Weights of a small model that answers yes/no questions on an image's attributes.
Model: encoder arch resnet_bottleneck, encoder norm batchnorm, encoder activation gelu, encoder widths [256, 448, 784].
Training: normuon at rate 0.0082, 10600 steps, batches of 128.
Rows from block 7 of the image encoder of a small model that answers yes/no questions on an image's attributes, named by matrix and row number. Rows with one number belong to one channel. Each number is 128 + 32 x the weight over its row's rms, rounded and kept within 0 to 255. All counts start at 0. After the name is the row's rms in percent of the matrix's.
Before each channel's rows are labels from the 100 images, of 14976, where the channel reaches its highest value: "colour at peak" is the nearest of a few named colours to the mean colour under the peak. Only what is clearly more common there than usual is listed. The data: photos with spoken descriptions (Open Images, Localized Narratives).
# convs1: 3x3 conv (encoder.blocks.7.convs.1.weight, 112x112x3x3, each kernel summed), inputs 0-55
# convs2: expand pointwise conv (encoder.blocks.7.convs.2.weight, 448x112x1x1, transposed), outputs 0-55

colour at peak: orange; yellow
convs1.71 106 [142 124 138 107 133 151 195 119 100 153 144 145  96  78 136  69 123 127 180 136 182 168 103 101 124 127 117 143 131 150 174  99 134 100 195 129 134 128 133 120 114 146 131 113 210  82 160  86 101 120 193  88  89 212 134 138]
convs2.71 104 [157  72 102 106 136 128 103 125 148 149 159 176 153 148 121 131 182 107 178 106  99 127 183 103 123 113 129 171 102 159 149 166 167 134 133  93 140 109 112 145 140 145 119 155 110 162 110  76  79 169 130  83 156  64 137 127]

colour at peak: orange
convs1.54 094 [ 97 180 153 100  97 169 112 133 143 158  74 199 106  89  93 122 174  47 141 182 114 158 189  92 102 126 162 167 123 139 185  64 158 148 153 122 160 109 100 155 148 165 153 118 134 123 110 127 170 114 151 136 132 116 152 116]
convs2.54 095 [ 94 100 132 106 174 139  84  81 181  93  85 144 126 138 108 178 151 150 120 115 148 153 161 156 109 108 135  86 110 154 126 142 111 117  83 108  64 140 140 121 110  78 105 173  66 137 139 102 154 107  96 126 145  96  85 136]

colour at peak: pink
convs1.70 091 [153 140  89 103  82 133 153 130 187 126  49 129 107 188  97  83 102 108 132  77 126  93  87 108 116 106 221 139 133 151 133 100 117 106 138 119 135 139  88 103 162 105  98  84 155 151 102  96 119 120 129 125 118 129  99 176]
convs2.70 101 [202 116  91  66 117 138 119 113 131 159 112 156 126 145 214 136 124 119 164 128 117 111 106  94 115 150 114 151 119 140 133 135 116 187 171 155  84 109 137 161  78 132 151 100 133 135  53 142 122 113 159  88 163 116 158 169]

colour at peak: white
convs1.108 103 [134 129 129 115  97 127  62 131 164 107  89  97 155 167 127 129 133  88 125 157  91  86 135  93 103 102 133 166 192  96 103 126 126 128 124  74 138 106  75 200 121 107 110 130  71 133  58  95 139 172  91  54 141 124 100 128]
convs2.108 096 [143 101  89 141 132  66 189 141 189 114  94 149 139 191 179 169  98 120 166 188 199 130 132 125 124 109 146 121 119 141  63  96 141 105 158 105 124 118 113 211 121 144  84 118 108 161 114 117 116 176  87 118 132 168  82 178]

colour at peak: black
convs1.10 111 [ 92 148 170 112 122 101 102  62  98 112 128 118 153 112 141 145 147 216 101  88 170  99  94 160  89 152  60 106  74 104 101 122 119  58 110 114 125 154 197 170 170 102  97 130 122 114 168 158 112  85 114 178 106 159 102 109]
convs2.10 101 [145 116  95  81 135 115 178 191  66  78 104 144 172 152 159 124  90 121 117 161 163 162 134 101 123 177 122 210 124 100 123 170 169 142 157 116 107 120 136 168  65 146 108  93 133 106 123 116 159 170 132  85 154  87 115 197]

colour at peak: orange; yellow
convs1.89 109 [ 96 151 118 112 134 159 163 131 133 168  95 152 104  97 154 115 125 150 121 124 206 119 119 157  90 143 187 192 139 164 150  88 116 140 169 171 121 145 117 139  83 154 112 138 139 129 209 120 122  93 122  74 116  96 176 126]
convs2.89 098 [127 171 122  77 121 164 166 107  94 123 133 168 117 109  77 170 145  97 102 204 110 170 101 158 169 123 153  88 110 152 109 119 109 166 132  92 157 128  89 132  71 101 101  59  70 120 128  97 183 119 149 126 118 126 165 120]

colour at peak: orange; yellow
convs1.93 101 [ 52 136  74 164 145 183  83 167 173 155  82 146 150 107 136 104 176 157 107 138 135 144 165 192 103  99  75 160 193 198 161 150  86 162  99 146 153 132  95 161 162 151 137 166 117 118 112 130 104 170 177  84  63 134 161 147]
convs2.93 090 [150 138 163 145 174 149 152 156 135 111 111 137  95 136  94 115 167 110 118 146  87 158 148 159 128  64 148 115 140 188 146  98 118 109 169  80 129 133 143 212 162 127  86 163 147 124 138 131 108 204 150 146 137 136  81 151]

colour at peak: orange
convs1.36 105 [163 117 121 224  92 129 113 129 157 176  62 154 139 109  66 140 187 118 106 112 117 156 102 172  93 105  86 195 123 153 132 131 137 144 213 137 177  91 123 132 177 144 128 158 204 130 133  31 131 131 119 138 136 187 154 175]
convs2.36 096 [106 208 226 124 168  60 121 160 104 116 126 202 145 148 123 104 140 120 128 162 114  68 154 136  76 122 127 149 153 108 170 120 142 145 149 143 155 180 165 159 142 112  91 157 111 157 109 143 119 145  78 105 122 172 120  92]

colour at peak: black
convs1.2 117 [154 134 173  74 160 171 147 132 144 137 101 151 142 143 175 125 142 136  84 144 164 126 116 163  97 128 144  72 113  93 135 177  58 135 116 146 140 149  82 104 134 128 153 137 170 178 116  65 128 114 136  99 107 172 119 174]
convs2.2 109 [115 138 207 145 128 114 157 126 162 129 142 131 158 100 125 124 111 124  53  65  94 128 141 146 108 132  82  70 146 103  77 154 134 123 116  72 136 173 103  98 151 145 157 137  58 111 119 141 168  99 125 147 127 132 106 106]

colour at peak: orange
convs1.22 111 [117 156 118 166 140 164 164 122  79 168  61 153 151 118 164  90 121 122 160 133 145 165 118 128 171 137 122 154 165 135 158 112 163 127 144 116 154 152 112 146 141 166 182 164 164 164 154  53 199 126 175 105 133 211 191 156]
convs2.22 094 [185 138 186 131 104 100 146 173 129  82 210 106 118 126 123  85 128 124 100 120  67 125 156  96 103 188 203 148 102 146 123 164 126 105 138 119 104 141 112 119 196 168 136 120  82 125  94  93 132  91  50 122 122 117 115 139]

colour at peak: white
convs1.77 096 [ 97 125 173  90 110 111 128 115 198 103 120 137 104  97 117 139  90 128  90 150  91  92 131 129 148  55 141 129 162 104  94 127  99 101 156 180 129  75  97 126  85  82 119  84 127 101  97 106  68 110  77  69  62 160 122 135]
convs2.77 096 [148 160 189  82 144 165 198 109 123  96  87 208 145 139 154 142  87 101 155  90 112  93 154 123 115 101 127 144 178 120 132 106 108 197 150 157 116 114 112 108 135 151 143 113 174 138 114 106 128 142 131 136 103 129  57  92]

colour at peak: orange
convs1.39 111 [128 103 119 154 145 183 171 100  91 128 101 184 127 105  35 159 181  85 132 106 155 162 145 141 170 122 173 140  92 133 153 116 138 155 125 166 159 171 124 130 174 138 134 142 160 118 135 124 136 156 184  85 144  94 137 175]
convs2.39 105 [113 157 135 119 145 135  94 129 139 150 104 131 128 120 154 128 173  96 153 140 133  92 138 114 160 154 133 153  97 163 190 122  83 147 178 148 164 136  90 154 180 169 153 132 143  83 124 126 154 139 159 181 128 138 113 140]

colour at peak: orange
convs1.51 100 [125 121 132 138  83 188 124 210 149 151  85  84 137 145 129 138  94 101 107 138 145 149 148 160 116 116  69 180 153 141 118 145 168 148 131  85 211  86 116 135 143 125 120 166 138  92 147  72 120 116 129 153 126 132 181 157]
convs2.51 103 [135 120 161 112 157  73 166 152  79  70 120 112  90 112 115 142 112 116 158 138 133 164 130  99 109 113 135 155 144 184  75 127 133 108 143 182  77 117 170 118 154 166  87 125 149 192 125  90 108 163 147 131 158 173 145  92]