From a checkpoint of a small model that answers yes/no questions on an image's attributes: 7.81M parameters, encoder widths [256, 448, 784].
Rows from block 7 of the image encoder of a small model that answers yes/no questions on an image's attributes, named by matrix and row number. Rows with one number belong to one channel. Each number is 128 + 32 x the weight over its row's rms, rounded and kept within 0 to 255. All counts start at 0. Numbers have three digits each.
After each channel's rows are labels from the 100 images, of 14976, where the channel reaches its highest value: "top examples" is what is common among them. Only what is clearly more common there than usual is listed. The data: photos with spoken descriptions (Open Images, Localized Narratives).
# convs1: 3x3 conv (encoder.blocks.7.convs.1.weight, 112x112x3x3, each kernel summed), inputs 56-111
# convs2: expand pointwise conv (encoder.blocks.7.convs.2.weight, 448x112x1x1, transposed), outputs 56-111

convs1.68:117082104107142125099168128147125101109120072133165142158130143104133102088183117163154129086098112092113144168131132137113114139195065157060125188071141110086072159139
convs2.68:110128118105168225103085149112098154121107167112126072143133146135151106154148172098157152151077133106162117132138123184128111099108099103096145162097131123122094143155
top examples: text has "black"

convs1.7:094068078105114098102126108101153113141118184135107112108139160091096079111111109111117115126089153110067187105123144109164143141099075087135126118119157112147129187105
convs2.7:079132125138152108130122121118157125115151127156104138177120127158135150182137076093128169088184099108114079159136136098121104108124121150079178112132155148092132120130
top examples: text has "people"

convs1.92:070130154092102101119118155101105094095097128176108149112132145102098085085077100132077141126096116119130115094099080101086133115103162121123087125125083174109159181114
convs2.92:130097163161090053154031154092136103179070144137111113171163162148168131115101212148114130115071113135073143131092056087138160104159141141105162172154122194106098130172
top examples: text has "wall"; text has "table"

convs1.96:133146118098136127090140186110114127094108091153140141073099162113083146093136101143057095161113137104097113112129105129102102123145132166082089093142103092139105126083
convs2.96:114104106069110083145132131173100142174125152080170149115160102134157090082133140116098131098100148148112163048095156137196091102128185093084186118118141123113082141151
top examples: text has "standing"; text has "wall"; text has "holding"; text has "wearing"

convs1.52:127107097111107132155135086130029141146182148090167095107109113105148086101151122097146139142081133089097148182168098077143093127104111120139106050153114136196122134134
convs2.52:117139105111128127132111116166104136135186186146055160103124173117085124113103136149118144174099087134131108119140092117143129111103165151102159128190125144090108133128
top examples: text has "trees"; text has "grass"

convs1.95:080143042085062112114103136095057139135119151197122106157081121092124114067131115126109105114106148139084141159100083115120131096117069143032127111112083091164101123124
convs2.95:107090128093173148142168117137070099171108111176153130107118125122166132133121155128185119118106162167086188147164112119143132092148208093087135146192161214069110163131
top examples: text has "people"

convs1.111:109139064108089155117124078082129105138132159120174112150158106114110113095156129059089107076133108090092107150093102101094114082110096094128123132144160106086134100131
convs2.111:133138146129189130125126128134118121141165174122109157119152155112185144126141058143122149130092136173085128142166129117229133164082132159093095102135117143124113153138
top examples: text has "grass"

convs1.50:192144210098136131081178179135152114136160188074114148075127160111092123086135155134140077128156182137082135130186100161143116110088149105095153134159131107146122108160
convs2.50:103149141126122132113108151120150113135123121121123109134115109131117122141098121115124120134102167094129139147118083145071120166093120115110142054123137086111143149069
top examples: text has "wall"; text has "woman"; text has "man"; text has "wearing"

convs1.40:104098159122139079157144157104099107128151157142155092098159148109155141126143118095085128158145169118083104121196081101104149135138163101088174102104127110146146107163
convs2.40:099100162131118112144099117173144078178117144144112185149133151161152166108120139131149143170113087091143097158108136136101107087161144178101130043122147121134207102125
top examples: text has "wall"; text has "people"; text has "table"; text has "sitting"

convs1.42:151083116115099093110126138101112103102129133099098127143117139136153114121128115131096100117104084168151120134220170088154163150183120081111132129149074129214104101109
convs2.42:101120139093175133180109113172068140186142141074058122131147126118187110163094097111114098150159151104120147091112156166119149078115103087129149121178148117176121089176
top examples: text has "wall"; text has "people"; text has "table"; text has "persons"

convs1.41:097141138123146058116186080146143129111120110115098060155120142119108091133131137154208159149138094147138112112148120158151119148062112106153095108117163137138033190157
convs2.41:095237093120107148137155098128103124091086177205078117116106104129133167105157082116114161098087170140087136108157132159089073146101086154076096161145084131189115128126
top examples: text has "trees"; text has "sky"; text has "grass"; text has "buildings"

convs1.24:113131171125167078146098116083119139176150174127121109132109150060172086109133109107107092120136176165172130102131128089176123174097060158094124136158101092207137134106
convs2.24:127126179154111131109125150145153163159080123171118114129143158149111072197080151127152136136155092190164136130090085255097124135092093168125125123152117101131144076115
top examples: text has "wall"; text has "sitting"; text has "table"; text has "two"

convs1.107:133082087167089127105108143157128058129126184130112073050108108143157094066116145126108103059169143152077111120091134084114101100099163091102123105122137135191154085162
convs2.107:090129166125124183161123164179078161140127185178145141097142165145104135179153140147133162139148133144101120125191069155134144158130094159068216164152141091134071165104
top examples: text has "wearing"; text has "wall"; text has "man"

convs1.0:101085073095139091111111077134082099134143098112121110160122155118126109151177105117138118112077070092134111114139085092077075165090121120133115097093210122105120167164
convs2.0:122129124158159114081127137102134084133156164130142128119127079163105133094134119115191087121102110109137140053110107134156125097056130130132107168115167121178148113113
top examples: text has "trees"; text has "sky"; text has "grass"; text has "plants"

convs1.59:134102125124140117097120137172145111129118117162119156093057094136149168128143108178169133159101058094110166105199141131152126131172160115082113152165103181182139126143
convs2.59:140119089173152122105113118175128086188147159133084089178101158102146142119107125171106119167173157128101161115172073076109155127141167123109084106146084176130145117127
top examples: text has "grass"

convs1.109:109149154097106151131136137148131138156095088090157171107161132126169141092097125094132080148111126212155131123141132108139179153183132127131135149100090121135134079089
convs2.109:140118101146165180160152111135075152151126098112139121087170139111113096165147076185212086134119086114065110088148156107143111136153127107181133149089116102148141131159
top examples: text has "table"

convs1.58:189142141127196065116137120115095128168110096089108079150108056088186112106157157137135182126126145134154136083206095099192105107121140121104173118172153229112130167138
convs2.58:114150178137095176135134115242124142098127107159093145145166130143144118204140125140166177150110146125108137170128151204102084147138094082101124121099134149179165144131
top examples: text has "wall"; text has "holding"; text has "wearing"

convs1.15:078132145112090127131131206127166116082123143108122213170189193129158105096111125108128115154113199156134117122115123125112165098200067115140135157081135197193101128123
convs2.15:141138121169105067102124140141164161115120112116127139144154076103077114125138080150116159110212102143161190107124121160105172139205062120220106125098134136133121167138
top examples: text has "wall"; text has "wearing"; text has "woman"

convs1.79:121096149079115132150174078085170178100149117142117087138125115138158098105148138085136110110159127173108075140177097101101148138078161128116095068128122065128126131115
convs2.79:120119141145129136177157130198128089168142086132154146144133095113140130107111123183147166183150117144116110101144126088122109141057138163152086169132084185166166096161
top examples: text has "people"; text has "sitting"; text has "standing"; text has "table"

convs1.66:084143065102096111129143049092163120160128122081127099115077139096095101109112086106110100075102193085074140124109103141142073081110052092084109113117122146116204115116
convs2.66:145146169193100140133119126129121178084146147139060121125107107083109108131111134162096167086090177099132121062075077128139117096090124073096190116126118128126103142091
top examples: text has "standing"; text has "wall"; text has "holding"; text has "wearing"

convs1.29:123158108135109106069117174152095126079165185101121236170198148134143158116167098129146123176099124115118132140185098057098103174101106117081136122141138205161112144116
convs2.29:128106150143193176146152129116146153154162153126173116106124142122151126153046158112111082117136093162126218066121143116146165145221118170101109130134191116129126105131
top examples: text has "man"; text has "wearing"; text has "woman"; text has "smiling"

convs1.11:117127107142064139140127189147153116085123187071136119089131153120126170181132145172125115121177110126123177109134135166154095181136099102114140149163175143103086139108
convs2.11:154151153132121130100082134129087076132183129104084120150133172149094095091130092129154145123142119133176189107132136153084129100158083116114161133124161127138177148117
top examples: text has "wearing"; text has "holding"; text has "man"; text has "woman"

convs1.99:111108081105120179133134133140069165107103134099122112133112106096132163118176090090130091145158156233130166111188150116090082114143113149136111169145122131176128088076
convs2.99:111130146123183053116100156139125196095106141138099219118131129224176106142116147078079125107120136097123117112088113102124098143136119117123121124148131105092177138138
top examples: text has "standing"; text has "wall"; text has "people"; text has "table"

convs1.74:077133123078099124123110125088131118098101142122117104133137099114100126078150084149086082073136068125113161103127099093098108184144092069135089154103150118126129118094
convs2.74:147122182116102183099156156121118118194093153108061138186072156145157105123129138181125108105083157125107117143081080131172141110108118172148088129072132154170135146169
top examples: text has "wall"; text has "table"

convs1.76:126120089073126140070210128126105111112100179087139188153162170108094123139186111137190091138144134147118112142114135113113059086135135103160152132092180140168187125177
convs2.76:208144149147072121111171146161129131133169123159124158111136152170164138173125147090158148089181104126077161089090103149180121155133152126094172138163144111130142145118
top examples: text has "wearing"